config = dict(
    model='class-conditioned image diffusion model',
    dataset='microscope photos of single blood and bone marrow cells',
    train_examples=97085,
    image_size=48,
    horizontal_flip=True,
    conditioning='class',
    arch='uvit',
    objective='edm',
    cond_dim=192,
    targets=['smear'],
    num_classes=2,
    cond_dropout=0.1,
    norm='layernorm',
    norm_position='sandwich',
    hidden_act='gelu',
    mlp_ratio=4,
    head_dim=64,
    fused_qkv=True,
    qk_norm=True,
    parallel_block=False,
    inner_norm=False,
    drop_path=0.1,
    patch_size=[6, 6],
    layers=8,
    width=256,
    positions='learned',
    init='orthogonal',
    optimizer='muon',
    muon_scale='original',
    learning_rate=0.04,
    momentum=0.95,
    nesterov=False,
    orthogonalizer='polar_express',
    adamw_lr_other_params=0.0016,
    max_grad_norm=1.0,
    max_steps=10400,
    batch_size=512,
    epochs=54.8,
    lr_schedule='cosine',
    final_lr_fraction=0.05,
    warmup_steps=200,
    weight_decay=0.01,
    adamw_weight_decay_other_params=0,
)
Rows from block 2, named by matrix and row number. Rows with one number belong to one attention dimension. Each number is 128 + 32 x the weight over the matrix's rms, rounded and kept within 0 to 255. All counts start at 0.
# v: attention query, key and value (stacked) (model.blocks.2.attn.qkv.weight, 768x256, the v third), inputs 0-255
# proj: attention output (model.blocks.2.attn.proj.weight, 256x256, transposed), outputs 0-255
v.78 [158 149  99 106  54 182 159 101 111 145 185  72 112 148  71 134  30 148  78 125 123 113 121 111 178 110 150 151 168 126 165 155  61 160 164 179 116 124 218 114 126 151 114 115 129  88 147 135 119 114 113 104 132  77  93 147 134 136  90 145 105 149 130 108 166 151 140 186 210 106 153 192 159 103  81 145 169 137 173 115 161 107 128 135 102 136 111 136  84 135 174 137 144 203 169 170 160 125 178 197 150 153 129 144 127  97 122 183 115 151 123 125 162 155 100 105 121  64 202 181 162  79  71 142 161 141 145 125  91 106  97  58 100  96 216 141 127  81 133 154  92 114 153 152 114 124 144 173 115  62 190  82 145 137 139 101 106 152 115 152  68 123 121 123 148 133  68 138 100 118 143 119 132 109 141 120 119 130 111 107 185 156 150  66  97 125 151  23  90 163 175  68 164  20 139 216 116  71  92 101 174  94 141 128 132  96  95 180 165  78 134 131 148 110 126 115 145 121  92  92 156 135 123 127 102  91 228 131 181 144 162 173 108 134 124 148  85  83 132  40 147 145 120  21 158 134 134 134 136 148  93  54 175 125 116 111]
proj.78 [ 97  78 137 140 167 101 105 122  64 129 107 159  52 185 159  81 164  97 123 101  61 137 177 159 100 150 104  98 156 129 112 114  51 130 161 116 117 134 131  65 187 118  95 163  75 181 154 122 111 113 102 115 156 126 168 126 176 117 125  70 127 152 103  79  71 125  94 129  80  74 116  66 148 120 178 124 105 113  81 155 142  83 149 104 167 159 133  73  75 188 154 151 164 111  79 111 113 109 180 144 138 127 153 132 153 150 164  77 106  98 169 154  97  73 161 159 129 182 144  80 123 105 117 125 127 109 129 108  96 195 177 103 179 142 131 128 215 195 139 198 135  68 100  96 175  93 147 101 115 165 134  98 118 143 127 172 143 114 142  94 147  80 134 205  81 152 136 181 139 140 143 146 123 126  94 180 125 138  88 131 103 143 139 146 120 145 139 120 167 110 133 143 141 120 160 129 158 168 107 124 142 132 163 154 132 101 169  87 149 159  99 125  62 110 130 134 137 147 129 200 121 135 115 134 155 168  98  86  59 148 155 144 115  84 140 139  99  68 137 148 169  80 110  96 141 165 137 109 129  98 150 167 113 134  72 161]
v.79 [153  99 141 102 137  85 122 102 140 141 101 112 137 156 110 104 137 129 123 105 144 165 123 135 119 101 152 159 133 171 149 119 164 114 170  94 126 144  46 123 141  99 148 160 117 170 142 172 123 109 139 155  85  90 139 128 157 101  93 170 135 145 127 133  73 105 130 158 132 112 130 100  78 152 130 158 132 106 116  72 172 135 153 133 107 117 150 170 105 152 114 142 148 156 154  99  93 168 158  86 135 125 199 120 184 102  82 180 138 154 132 180 142 119 139 167 119 105  96 162 182 145 148 141  87 124 144 117 142  82 109 145 144  32  81  74 141 139 128  42 102 154 124 132 149 153  86 134 127 119 136  97 148 159 114 154 148 152 114 147 112 154 144 115 158 166 133 173 129 117 162 180 197 131 173 175 122 145 141 106 146 106  91 149 128 157 116 134  82  75  44  69 144 124 145  76 114 161  59 117 134 111 121 161 140 142 100  77 194 107  86 153  76  86  85 146 179 177  92 116 173 144 110 203  94 143 100 153  73 127 120 114 136 119 152 127  83 126 173 108 106 134 117  50 120 142 121 128 142  98 172 125  57 147 116  99]
proj.79 [ 95 141 108 131 117 132 107 162 133 113 158 168 137 102 148 171 116 109 127 133 177  72 122 120 109 136 158 163 139 155 122 135  61  87  87 135 130 135 198 110  86 115 103 167 149  93 140 128 111 153  77 134 107 142 149 139 146 130 184 119 132 120  88 118 158 130  99 170 109 189  39 126 158 114  87 124  88 120  73 140 129 161 151 106  88 147 142  92 172 124 147  95 127 101 114 179 152  58 116 137 128 115  89  80  91 133 187  96 132  84 186  96  82 106 126  96 100 123 170 151  83 106 112 140 127 105 145 102 134 134 177 130  87 150 182 120 168 114 138 187 112 119 156 121  68 137 144 115 136 196 167 132 147 133 176 115 145 129 122  96 102 125 133 119 103 151  75 126 105 114  99 149 117 113 103  87 190 105 130 147  93 189 136 112 142 152 184 104 141 159 156 170 154 126  93 156 120 114  92 114 141 217 127  98 175 137 110 161 109 164 138 104 124 149 126 130  78 107 112  90  48  66 174 109 127 130 174 111 145 180 135 124 124 156 151  98 162  86 154 142 199 113 148 164 149 129 157  78 128 142 120 134 151 113 110 128]
v.80 [148 153 122 133 147 123 122 135 156 122 108 146 134 112  88 113 171  70 116 119 133 154 132 108 145 167 128 133 115 171 122 126  76 153 110 114 130 106 180 114 110 103 104  90 113 167  63  77 116  96 111 147  93 139 117 134  80  73 123 114 149 175  98 127  69 132 121 124  63 140 147 164 172 157 131 128 140 109 112 196 137  80  67  84 108 159 155 115 127  87 121 147 143  87 163 145 181 122 158 205 173  10 101 108 130 136 234 103 153 105 141 172 146 162 162 158 124 156  63  70 129  84 121 136 134 103 148 123 149  98  98 147 179 187 121 131 124 129 180 137 142 150 109 118 104 145 123 122 108 127 148 133 136 126 149 107 143 186 116 155 187  87  68 154 133 138 110 129 167 157 120 131 133 170 148 121 104 180 163 137 147  97 230  86 145 119  75 143 120 162  83 182  85 127  96 154  58 163  94 139 156  61 122 100 162 157  94 142 104  92  96 163 156 113 137 179  70  91 107  86 139  67  85  96 168  90 166 118 108 115  89 124 141 161 176  79 128 128  98 161 115 133 148 192 105  50 104 179 165 136 120 185 164 162 141 132]
proj.80 [106 159 134 102 111 121 125  81  90 160 179  77 127 137 171 113 140 136 135  99  79 113 151 158 128 173  72  83 122 110 158  99 160 145 143 176 101 136  71 122 115 102  97 131 116 147 144 145 182  95 128 150 167 156 158 112 114  81 117 122 158 125 158 162 135 149  90 142 121  64 143 117 124 142 155  64 150 157 142 139 108 142  92 138  92 109  89 116 131 195 107 171 125 162 136  88 141 138  56 132 167 198 170  43 161 115 115 159 121  97 109 137 159 180  84  93 164 119 131 172  88 145 150 118  76 128 101  92  58 102 103  69 123 111 116 136  95  98 119 111 198 108 176 172 179 113 146 148 109  81 144 170 145  80 111 129 119  52 171 135 161 158 111 105 152 160 131 125  68  97 142 102 138 173 160 133 107 115 146 116 129 157  91 110  90 174 121 144 117 115 159  38 219 110 169 120 213  73 158 162  85  62 134 162 108  84 167  65  98 195 133 121 115 152 109  76 111 122 158 142  78 200 150 150  77 101 109 153 160 102 122  90 118 127  97 139 149 192 133 110 109 144 167  88 145 166 160 176  94 141 138 136 137 118 164 163]
v.81 [154 172  98 175 160 220 103 135 163 168 109 154 118 101  65  93 168  99 128 112 168 120 134 162 137 124 120 104  81  96 126  86  47  96 132 128 165  64 170 164 124  94  63 142  98  78  92 149  96 145 158 153 155 164 121 144 124 131 123 136 135 163  80 147 152  72 138 123 122 172 124 174 181 156 149 161 118 150  93  79 142 126  86 211 170 151 206  94 129 189  82 118 142 202  99 119 173 176 148 161  97  87 100 154 157 120  90 155 143 173  94 123  90 165 127  76  57  94  93  87 126 111 121 109 126 124  55 138 193 100 107 121 109 121  67 145  67 107 111 132  94  84 122 149 134  58 196 145 116 132 144 152 134 169 114 121  62  90 142 137 175  67  90 212  91 102 148 160 123 142  89 111 143 144  79 142 141 111  68 102 155  74 105 156  87 132 175 178 157 156  48 111 158  88 139 120  30 133 186 154 115 145 116 224  91 139 140 135 116 158 128 162 114 141 138 159  87 159 131  87 130 147 108  81 125  80 170 112 244 134 100 169 109  89 172  69 147 177 137 155  85 134 142 142 144 140 156 146 131 105 145 141 159 147 120  50]
proj.81 [ 79 105 118  99  69 105 165  83 109 128 104 100 141 101 204 112 121  77 137  88 123 193 121 154 147 141 156 155 159  92 107 132 193 181 132 180 116 144 117 135  96  33  79 103 134 170  94  83 213 132 118 127 167 163  83 125  93 133 142 136 101 121 163 131 112 168 129 153 126 113 133  43  79 107 129  83 131 116 123 122 142 134  89  63 118 132  49 142 121 143 130 124 122 112 177 145 132 123 119  90 140 183 116 114  75  45 158 142  94 103 124 159 175  95 125 127 169 182 149 139 171 108 135 190 134 129 133  57 108 150 103  85 120 128 112 133 157 118 223 213 220 188  86  89 152 127 116 171 197 162  95  90 147 124 114 151 111 215 126 127 114 186 155 151 111 153 167 119 154 148 172  97 102 205 158 141 111 132 137 133 153 110 124 125  98 112 133 144 165 170 118 144 182 144 106 140 132 158 140 103 103  89  78  95 121 110 152 122 104 135 157  79 156 125  81 152 177  61 114 139 110 135 117 183 194 161  79  70  93 123 124 100 110 116  99 148 117 114 141 134 185 103  71 104 126 123 139 157 136 153 126 118 115 138 182 152]
v.82 [174 131 106 121 128 185  84 204 109 141 182 157  74 133 187  93 145  58 152 175 118 130  86 111 117 164 182 138 205 119 136 108  92 137 167 149  91 128 164  90 129  87  74 108 157 203  91 151 112 102 144 100  68 125 157  85 130  95 120 132 141 134 112 105 130  96  88 128  99 112 125 125  90 194 117 152 159 130  36 166 106 104  91 148 124 153 157 109 107 139  84 160 172 109  92 146 111 204 159 182 136 163 132 144 190 145 161 100 118 102  95 184 120 137 136 180 115 142 151  95 142 117  55 106 150  97 119 136 110 110 193 114 160 155 161 120 120  96 160  94  76 117 142 185 116 154  61 135 141 121 177 114  92 164 184 180 165 146  68 108 158 104 217 155 170 164  99 148 181 108 106  30 127  60 154  95 153 146  54  99 111  97 105 127 104 175 125 163 160 118 149  91 139  78  97  98  80 141  97  89 156 106 100 188 124 204 136 134 122 139 129 177 125 177  95 148 135 174 104  91 136  99 140 113  68 178 124 141 119 101 124 129 113 133 106 134 132  59 159  95 126  80  96  64 146 153  70 134 183 144 163 132 121 153 135  51]
proj.82 [132 187 148 155  93 135 177 130 140  89 130 136 101  77 127 155 100 109  88 111 156 115 117 153 104  80 182 127 136 193 152 176 147  89 139 117 134 183 116  87  84 115 113 138 125 106 121  83 115 143 131 123 108 195  78 159 214 150 131 110  79 176 146 168 102 199 130 122 137 145 108 112 154 115 123  54 138 130 124 180 120  79 105 109 123  85  93 125 118 155 111 111 145 137 170 144  83  76 134 164 134 161 126 124 120 167 103  77 144 150 197 144 103 164 139 100 110 123 114 126 183 128 135 131 126 138 132 141 131 167  46 119 111  99 131 160 142 158  90 162 131 147  49 198 142  76 142 141 116 130  90  65 112 132 105 150 171 149 145 132 140 120 118 124 119 139 117 134 177 150 137 130  89 130 113 191 103 120 128 147  95 146  83  96 130 158 138  84  85 130 109 139 201 185 128 102 135  87 113 132  96 127 161  65 132  94  91  95  90 124 149  67  73  70 181 113 145  75 175 129 152 186 104  51 101  88 119 131 132 128 129 103 100 108 134  72 119 137 121 131 156  92  92 108 168  76 143  70 102 116 123 169 126 162 167 156]
v.83 [124 146 152 153 126 146  92 117  89  99  68 115 109 120 146 113 133 143 148 126 160 193 101 174  99 113 162 102 155  72 121 160  96 105 151 127 155  87 139 130 167 126 108 142 137  77  77 117  81 117 124 117  82 107 117  95  80 103  84 108 138 174  81  84 118  88 104 176 120 152  89 138  34 133 198 116 145 105 150 123 146 132 138 130 141 131 172  76 144 150  87  76 161 156  79 132  88 149 113 159  84 130 128 128 123 151 106 158 158 159 128 100 125 133 140  89  55 108 202 141 161 162 145 102  65 135  80 121 162  44 195 156 144  97 146 194 160 108 116 128 123 138 140 137 157  77  77 113 118 158 140 148 114 186 161 115  77 155 142 158 143 159 156 122 147 143 189 120 115 104 142 113 116 116 138 150 119 130 126 131 177 184 129 157 107 189 161 114 110 112 166 107 157 134 144 135 134 146 138 138 134 136 124 137 156 128  94  85 139 151 119 136  84 135 105 128 128 198 137  80 162 167 144 144  91  83 116 130 107 171 114 133 115 159 117 174 137 126 237 135  76  71 137 151 106 199  94 116 176  83 141 105 100 104  74 144]
proj.83 [ 87 183 114 146  72 116 154 122 109 124  97 147 192  83 127 166 121  86 146 141 159 166 105  85 137 110 150 181 124 131  96 165 110 147  35 121 135 146 148  99 141 141 146 120 138  82 124 173 144 160 153 166 160 154 152 136 155 168 119 113 184  71 133 145 147 151 125  61  90 163 148 136 141  89  93 133  82 126 126 123  95 148 163 120  95 176  85 153 178 156 170 107  76 167 178 154 132 115  92 111 123  55 151 136 156 117 137  81 162  87 127 155 137 146  88  87  83  76 113 127  92 119 134 159 167 194 154 140 112 166 100 137 125  79 124  83 117 123 170 173 121 117 117 158 121 188  95  96 165 116 169  92 171 108 105 112 122 167 173  42 113  76 124 117 121 119  61 195 160 112  74 174  86 160 117 169 148 156 143  70 102 184 107  72 147  98 148 142 124 202  95 172  92 141  99 163  70 153 118  59 159 106 117  92 101 138 145 159 131  96 164 105 148 128 181 122  97  84 164 141 111  57  91 118 128 120 146 161 152 148 156 137 118  59 121 122  84 164 117 119 126 114 117 161 151 102 100 101 106  98 138 165 157 156 177 128]
v.84 [166  90 174 111  99 124 122  89 113 112  98 193  70 112 146 120  73 127 166 148 160  93 125  81 139 143 130  86 107 140 130 167 193 131 183 130 101 137 180 145 158 138 142 101 127 153 150 144 113 143 169 111  97 112 153 115 119 106 151  99 124 119 144  47 121 154 159 143 197 138 132 143  83 174 135  95 123 166 175 117 109 124 159  87 128 125 118 102 123 154  80  73 177  62 123 147 100 139  96 126 120 200  97 155 112 156 141  71 137 136 168 137  41 124 174 149  95 198  73 147 134 195 191 135 172 192  95 139  94  97  85 179 114 123 109 105 119 129 104 118 116 112 194 143 137 139 109 116 160 186 147 123 117 108  63 138 130 145 111 116 116 121 133 148  97 112 144 130 183 136 151 170 121 153 107 171 145 119 145  92 144 110  80 140 117 116 112  98 107 117 140 107 127 170 103 115 112 107 125  81 186  72 122 103 191  72  97 124 147 166 114  41 141 106 155 111 146  75 160 104 138 167 131 146 121 136 155 193 148 157 185 149  93 141 178 122  96 171  70  96  77 172  89 119  97 107  77  43 150 111  76 123 122 111 188 148]
proj.84 [151  99  74 132 171 135 143 141 137 131 170 101 128 156 113 136 126 133 115 140  76  92 159 143 115  87 117 106  99 165 111  98  92 132 118 127 169 107 140 160 174 168 150 164 129 119 187 121 122 163 109 117 116  83  94 155 101 157 118 144 109  61 106 164 195 105 118 122 146 166 114 100 147 108 126 186  99 127  97 123 112 151 133 136 163 159 106 154 143 148 162 191  83 123  89 108 137 105 119 122 119 108 174 116  87 134 133 169  56 127 134 109 171  92 151 157 101 142 145 101  51 106  63 132 140 153 125 137 171 122 179 103 152 109 157  96 154 103 134 111  63  80 120 149 154 102 159 138 124  94 123 110 114  91 110 127 133  40 189  80 128 147  87 163 138  96  47 112 138 156 129 107  78 118 141  89 129 123 145 182 125 124 163 126 115 151 113 146  66 157 112 168 137  90 147 180  76 183 122 133  86 174 177 100 102 110 129 129 125 150  73 172 128 182  81 132 133 145  79 206 157 122 105 168 139 133  92 135 128 151 109 122 132 112 100 166 150 125 117 168 161 157 127  93 141 114 143 131 141 127 177 183 124 133  70  91]
v.85 [117  95 113 153  89 116 143 110   8 140  89 114 101 120 141 126 105 134 129  54 121  71 185 122 123 153  78 118 149 127  77 124  90 167 120 149  84 166 139 119 118  79  68  87 122 131 135 158  93 123 155 123 154 101 148 124 124 177 166 163 136 149 156 145 121  99  89 115 163 193 147 174 160  74 147 123 147 133 108 151 141  84  98 163 105 190 121  50 118 125 104 104 125  76  82 199 152 120  89 154 144 127 123 217  81  54  96 141 120 117 160 121 114  94  89  98 118 130 129 166  91 181  80 128 182 145  80 148 153 168 130 122 157 115 144 130 108  95 128 192 147 112 177 163 106 126 139 128 165 208 110  67 118  75 121 132 146 167 190 132 116  72 198 159 153 133 122 172 150 120 112  75 115 151 145  88  82  99 140  64  96 181 144 147 160 121 137 134 104 157 102 141 100 188 112 186 109 167 113 113 169 123 187 137  84 108 100 152 125  95 177 165 161 157  63 119 144 117  96 157 132 132 131  79 155 114  72 132 163 145 104 190 136 149 122 170 152 119  71 121 149 121  61 105 128 175 120 123 148 160 110 186 101 108 105 156]
proj.85 [169  28 189 144 105 128 111 118 148 144 143 159 159 120 208 148  97  98 121 140 122 163 111 165 100  52 169 108 145 105 150 122 163  83 123 159 106 147 141 130 150 168 205 136 152 132 158 123 148 107 130 106 125  95  94  80 166 123 142  77 109  46 128 136 153 162 132  59 131 144  86 154 136 198 171 135  90 142 158 119 126 116  82 194 189 106 113 125  92 104 154 177 110 139  96  93 106 177 142 105 106 184 163 151 121 158 111 110  93 110 112 122 117 203 155  88 144 115  77  99 124 138 160 136  85  96  24 136 173 106 110 130 111  49 147 181 143  92 159 114 128 169 117 151 154  96 145 138 103 138  90 122  99 175  74 135 165 174  80 136 128 125 122 134 156 111 164 115 190 160 103 200 164 113 127 179  73 127 143 153 118  78 153 143 111 171 110 208 157 121  81 171 178 121 103 159  65  93 134 103 110 115 148 165 201 149 143  68 107 168 125  79 162  79 103  98 152 115 182 156 133 146 130 131 106 181 136 124 171  82 106 116  85 135  78 169 143 109 177 161 106 127  57 131 121 155  84 109 132  88 131 125  62 103 106  75]
v.86 [ 95  84 131 144  24 147 133  62  66 130 108  59  57 123 201 192  58 187 104 137 108 114 108 182 106 147 175  60 145  72 118 195  60  91 119  92 102  63 112 135 175 122 111 105 197 110 126 165  96 164  60  82 114 111  79  73 120 167  80 138 152 144 150 166 127 160 152 118 136 154 104 171  87  98 100 105  85 114 147  64 174 162 185 164 167 204  64 201 154 108 161 130 243  91  96 129  46  41 116 137  95 121 157  83 109 158 143 195 160  94  83 114  45  87 220 147  99 126 150 103  59 162  94 141 120 155 106 146 124 100 179 174  96  91 160 168 160 143 162 115 137  86 182 128 159 136 137  95 113  81 143 140 237 172 192  73 155 163 127 113 135  72 195 147 143 189  60 152 197 211 160 151  55 174 160 158 121 162 167  52 147 159 148 125 133 176  59 107  92  96 180 105 121 147 134 125 189 112 110 130 191 108 172 174 159 139  80 176 219 112 125  78  72 130 131 122 160 104 177 155 109 113 127 118 169  76 150 155 127 113 189 194 125 125 113  93  83 147 116  82 117 128 140 153  94 181 107  64 149  65 122  30 212 162 124  84]
proj.86 [122 104  88 129 152 111 136 101 148 134 142 117 150  95 122 116  80 134 149 120 168 161  44 128  95  39  94 111 131 136  84 159 127 135 114 117 150 122 163 144 138 160 149 133 150  80 195 193 139 192 121 126  68 183 165 180 150 155 119 120  89 125 130 137 147  63 123 102 112 123 121  44 140 112 137 157 157 167 157 207 102 136 182 168  92 119 124 121  83 127  94 137 101 134 139 112 207 167 118 132 175 109 155 216 127 109 121  89 153  54  83 148 213 186  87 178 109 176  96 117 125 124 121  72 167 127 190  96 144  81 130 110 186  90 162 111 132 182 144 107 128 104 134  90 119 117 182  96 116  90 139 190 121 102  87 114  85 117  89 120  83  73 113 164  84  66 110 126 184 135 121 173 153 130 161 162 221  86 131 155 113 175 144 115 156  82 146 120 160  99 124 181 122 159 143 123 100 100 126 126 156 162 134 141 167  70 126  53  70 166  90 123 159  48 134  67  60 139 110 202 199 133  88 128  85 138 119 198 168  92  80 113 137 101 111 155  56  16 145 149 184  89 177 136 132 135 210  69 110 159 172 136  83 131  91 178]
v.87 [ 90 179 132 104 155 101  82 129 151 141  93  70 117 151 110 159 169  57 107 118 135 106  60 154 163 137 181 141 117  70 141  95 151  82 117  95 179 121 201  39 136  97  25 114 131 194 105 105 155 175 139 145 126 107  75 101  74  87 104 124  94  98 127 154 140  87  95  95 135 111 133 103 124 133 134 176 150 163  66 107 133 137  86 137  98 126 201 122 115 168  95 118 114 164  94 144 108 169 115 209 137 136 127 128 127 131 106 151 152  76  58 170 133 110 104  77 129 122  81 124  89 112 123  48  77 146 163 139 119  64 127 103 126 102 194 103  70 133 172 125 167  88 176 159 150  90 105  97 132 150 143 149 148 173 167  95 167  93 153 117 135 181 148 148 138 150  89 170 129 109 192 107 156 144 167 123 145 107  97 130 180 154 113  98 141 156 180 107 128 133 131 111 121 135 189 118 147 120 165 121 136 137 158 154 111 176 171 163 122 125 156 106 163 108 163 187 142  96 164 137 176  71 100 139 114 106 167 120 132 116 136 136 111 126 131 139 122  92 129 154  79  81 155 164 133 155 135 206  89  96 102  94 107 143 146 179]
proj.87 [125 148 173 165 109 117 145 123  94 157  87 117 181  57 113 180 101 142 148 164 122 177 124 151 159  74 116 115 129  91 148 150 155  89 104 166 112 124  93 129 110 130 142 122 151  89 116 116  78 134 130 110 136 125 184 133 129 117 128 132 109 196 156 156  97 149 147 131  46 160 108 101 132  91 136 161 201 132  99 158 164 122  79 117 121 166  56 169 161 125 163  97 160 132 178 149 123 115 151 159 110 126 154  84 189  93 134 133 166 121 151 102 119 141  75 155 177 116  77 138 138 106 149 136 171 151  71 102 146 128 137 114 138 208 156 175 155 165 158 180 161 143 112 110 107 195 127 141 134 107 173 108 111 124 136 161 109 103 145 113 145 138 103 127 138 105 195 159 153 111  81 123 129 125 154 139 114 115 162 135 152 113 138 104 113 109 135 132 134 131 119 108 196 132  90 139  97 186 155 127 104  93 114 144  71 120 110  91  71  83 141 138 119 133 137  61  56  60 118 143 118 126 112  88 159  72 143  93 133 102 127 108 141  99 113  92 115 118 156 108 128 107  66 139  85  91  97  99 186 115 137 104 159 156 145 130]
v.88 [128 141 130 150 141 151 153 144 118 118  90 123 127 115 152  56 164 147 155 134 115 108 161  94  91 130 124 133 119 173 130  76 136 131 123 111 100 146 127  78 121 122 149 205 107 141 129  90 113 163 131 115 129 141 155 138 118 110 169 112 142  95  87 151  87  90 102 139 128 142 155 131 106 124 102 134 146 164 166 167 142 135 175 143 111 109 186  88 221  30  86 115  69  92 164 155 143 166 175  93 133  96 104  92 148 125 170 130 100 161  88 167 115 114 140 119  97 157  78 205 117 139 155  59 155 126 156 139 119 154 121 122 180 133 145  98  93 128 131 129  77 133 216 111 128 167 128 133 137 103 103 135  88  89 124 143 190 166 141 147 114  99 180  88 154 143 108 103  72  99  86 180 166  88 106 160 110  67 171 118 128 115 109 173 183  67 170 141 123 111 128 114  66 141  72 166 143 153 128 154 111  64 121 125 169  94 100  79  75 107 120  99 190  97 120 132 110  92 109 141  72 135 106 147 128 154 104  75 187 121 137  83 104 126 162 125 146 135 111 127 134 159 135 144 163 105 136 182 169 144  92 144 133 106 176 134]
proj.88 [154  64 105  67 126  99  88  99 157 153 139 171 138 166 123 147 146 118 115 154 141 110 149 134 130 137 144 127  80 148 178 108 153 169 144 162 105 124 140  99 149 100 196 103 186 137 121 134 122  94 158 111 115 106 113  99 100 119 151  91 107 122 167 126 142 135  89 113 151 155  52 141 205 154 159 127 133 118  86  55 124 121 118 100 123 103 138 128  41 184 154 180 201 122 112 127 133 127 143  91  93 140 176 109 140 146 112 139 107 156 174 116 138 133 114  87 132  90 101 155 121 137 117 165  83 102  68 124 116 130 183  73  63 157 127 126 171  89 100 137 131 133 136 126 171 134 125 108 131 157 136 164 124 120 112 114 139 112 148 163 112 228 129 149 165 132 176 114 119  92 166 164 161 133 154  95  86 129 121 175 145 110 116  70 126 208  55 141 109 101  97 136 146 115 115 120  66 115  76 175 118 103 132 152  93 176 128 116 134 116  99 109 112 189 138 129  75 158 153 120 110  72 172 137 106 134 124 208  82 181 135 147 117 146  87 161 132 104 156 154 103 119 114 179 119 115  93 161  81 122 176 159 116 132  36 148]
v.89 [158 114 141 115 185 206  96 184 130 118  98  85 151 156 118  83 200 101  58  82 143 138 172 103 155 130 132 158  82 155  70 112 130 117 141 157 161 176 209 121  90 116  93 111 171 139 103  99 141 109 155 116 149 105 154 113 176 145 152 129 169 170  84 115 124 146  83  98  76 115 146 177  86 131  75 109 140 142 140 144 132 110 114 147 132 101 120 118 125 147 209 129 165 132  87 116 136  72 148 189 105 108 158  99 119  51 141 179 183 129  98 173 132 123 102  74 166  80  64 162 141  95  94 109 141 119 106 152  68 127 116 114 147 190 175 168 145 113 163 176 110 158  67 179 118 102 179 128 123 161 128 107 122 125 123 143 128 175 110 145 159 148 112 202 114 132 108  78 110 146 124  93 115 157 187 124  99 127  67 109 129 108 118 105 116  96 131 193 150 124 101 103 165  46 118 216  55 138  60 118  98 117 137  96  74 139 167 124 109 136 147 159  87 174  75 181 109 180 138  85 122 139 165 109 120 131 131 144 116 104 105 124 151 131 121 127 102 127 143 147  82 153 103 142 154 112 169 238 145 124 110 137  80  80 155 149]
proj.89 [ 44 164 183 102  82  51 155 137 111 179 165 143 124  97 101 147 150  90 162 116 131 122  67 132 137 178 131 133 136 120 144 104 165 135  78 146 105 145  70  69  89 128 161 117  77 168  71  77 117 143 112 175 126 136 119 106 125 117  98  99 116 154 140 164 126 151 133 126 121 164 102 139 172 102 130  99 153 117 143  79 160  63  60 124 143 151 135 151 146 182 128 144  52 145 151 150 133 210 118  56 124 142 133 131 125  68 124 110  84 146 167 171 138 131  92  84 146 103 186 113 157 162 120 131  78 158 115  88 191 178  98 105 155 150 105  62 139 126 117 185 168 160 132 143 116 112  70 100 152 149  59 142 149 193 142 136 130 163 168 158 139 125 142 128 159 145 156 150 118 149 155 136 166 125  70 110 101  97 185 141 139 107 143  79 144 170 156 111 151 104 142  97 162 141 159  65 146 122 185 133 115 102 139 178 145 144  91 134  60 139 189 133 151 154 135  89 142 151 121 138 105 166  87 107 144 112 151  72 120  86 113 113  92 137 124 110 161 137 132 171 163  71 110 131 144 131 104 121 161  94  90 148  96 154 116  77]
v.90 [146 133 157 187 178 106 142 103 103  70 135 187 125 111 157 176 128  93 126  43 140  94 156 142 165 110 164 106 152 114 117 131 108 142 117 154 122 144 202 137 113 114 106  94 126 155 108 156  68  81 108 153 134 176 149 101 103 151  89 107 108 109 150  93 131 178 180 110 126 154 137 130 145 102 163 112 165 114 130 178 149 181  47 188  66 178 118 106 148  88 154  68 166  46 107 188  97 160  94 123 178 140 114 184  79 100  92 151 101 105 184 121 147 103 139 103 144  97 124 132 135 198 134  82 128 157 107 190 178  71 113 146 114 150 139 134 157  99 140 132 125 131 116 201 123 139 112 206 119 141  95 142 117 108  81 104 138 133 110 169  78  76 130 159 164 114 124 155 200 182 170 108 100 168 105  98 112 187 144 146 140 101 113 153 146 164  88  96 102 154  84 128 171 122 112 168 150 101 181 131 148  84 145 117 123  73  97 110 193 145 138 105 125 175  84  84  82  71 116 153 141 103  96 100  97 109  99  90 108 120 113 193  85  92 145 136  83 156  71 186  85 156  57 135 106 134  88 124 132  72 105 181 147 144 164 144]
proj.90 [145 103  97 128 117 171 148 104 137 141 152 111 156 115 104 136 152 159 139  98  66  89  99 146  82 161 119 117 128  98 141 106 143 123 133 154 140 108  59 105 112 223 169 133 110 130 174  79 156  49 153 132 104 114 118 141 126 197  96  94 123 187 124 145 146  85  83 110 174  77 110 124  99 154 161 105 140 142 180 100  47 130 105 113 198 137  93 122 134 134 151 181 142 172 108 109 192 113  96 121 105 127 148 114  89 116 107 142 155  94 108 128 125 159 153 167  75 184 132 120  98 112 142 174 158 123  68  72 113 141 121 122 179  22  76 152 118 122  98 143 171 152 135 158 135  92 138 105 128 114 170  94  61  96 135 116 116 132 134  63 158 142  92 118 102  96 152 139 115 130  92  72 100 188 136 184 111 112  97 154 129 121 176 173  87 125  95 147 111 116 148 139 111 141 154 135 129 150 149 158  78 145 192 154 164 120 103  81 102 166 143 132 149 117  91 134 224 179 153 166  92 159 102 124 116  97 134 149 156  75 171 123  86 153 110 146 143 129 137 110 147 147 142 109 138 121 166 130 113 127  65 150 143 107 135  95]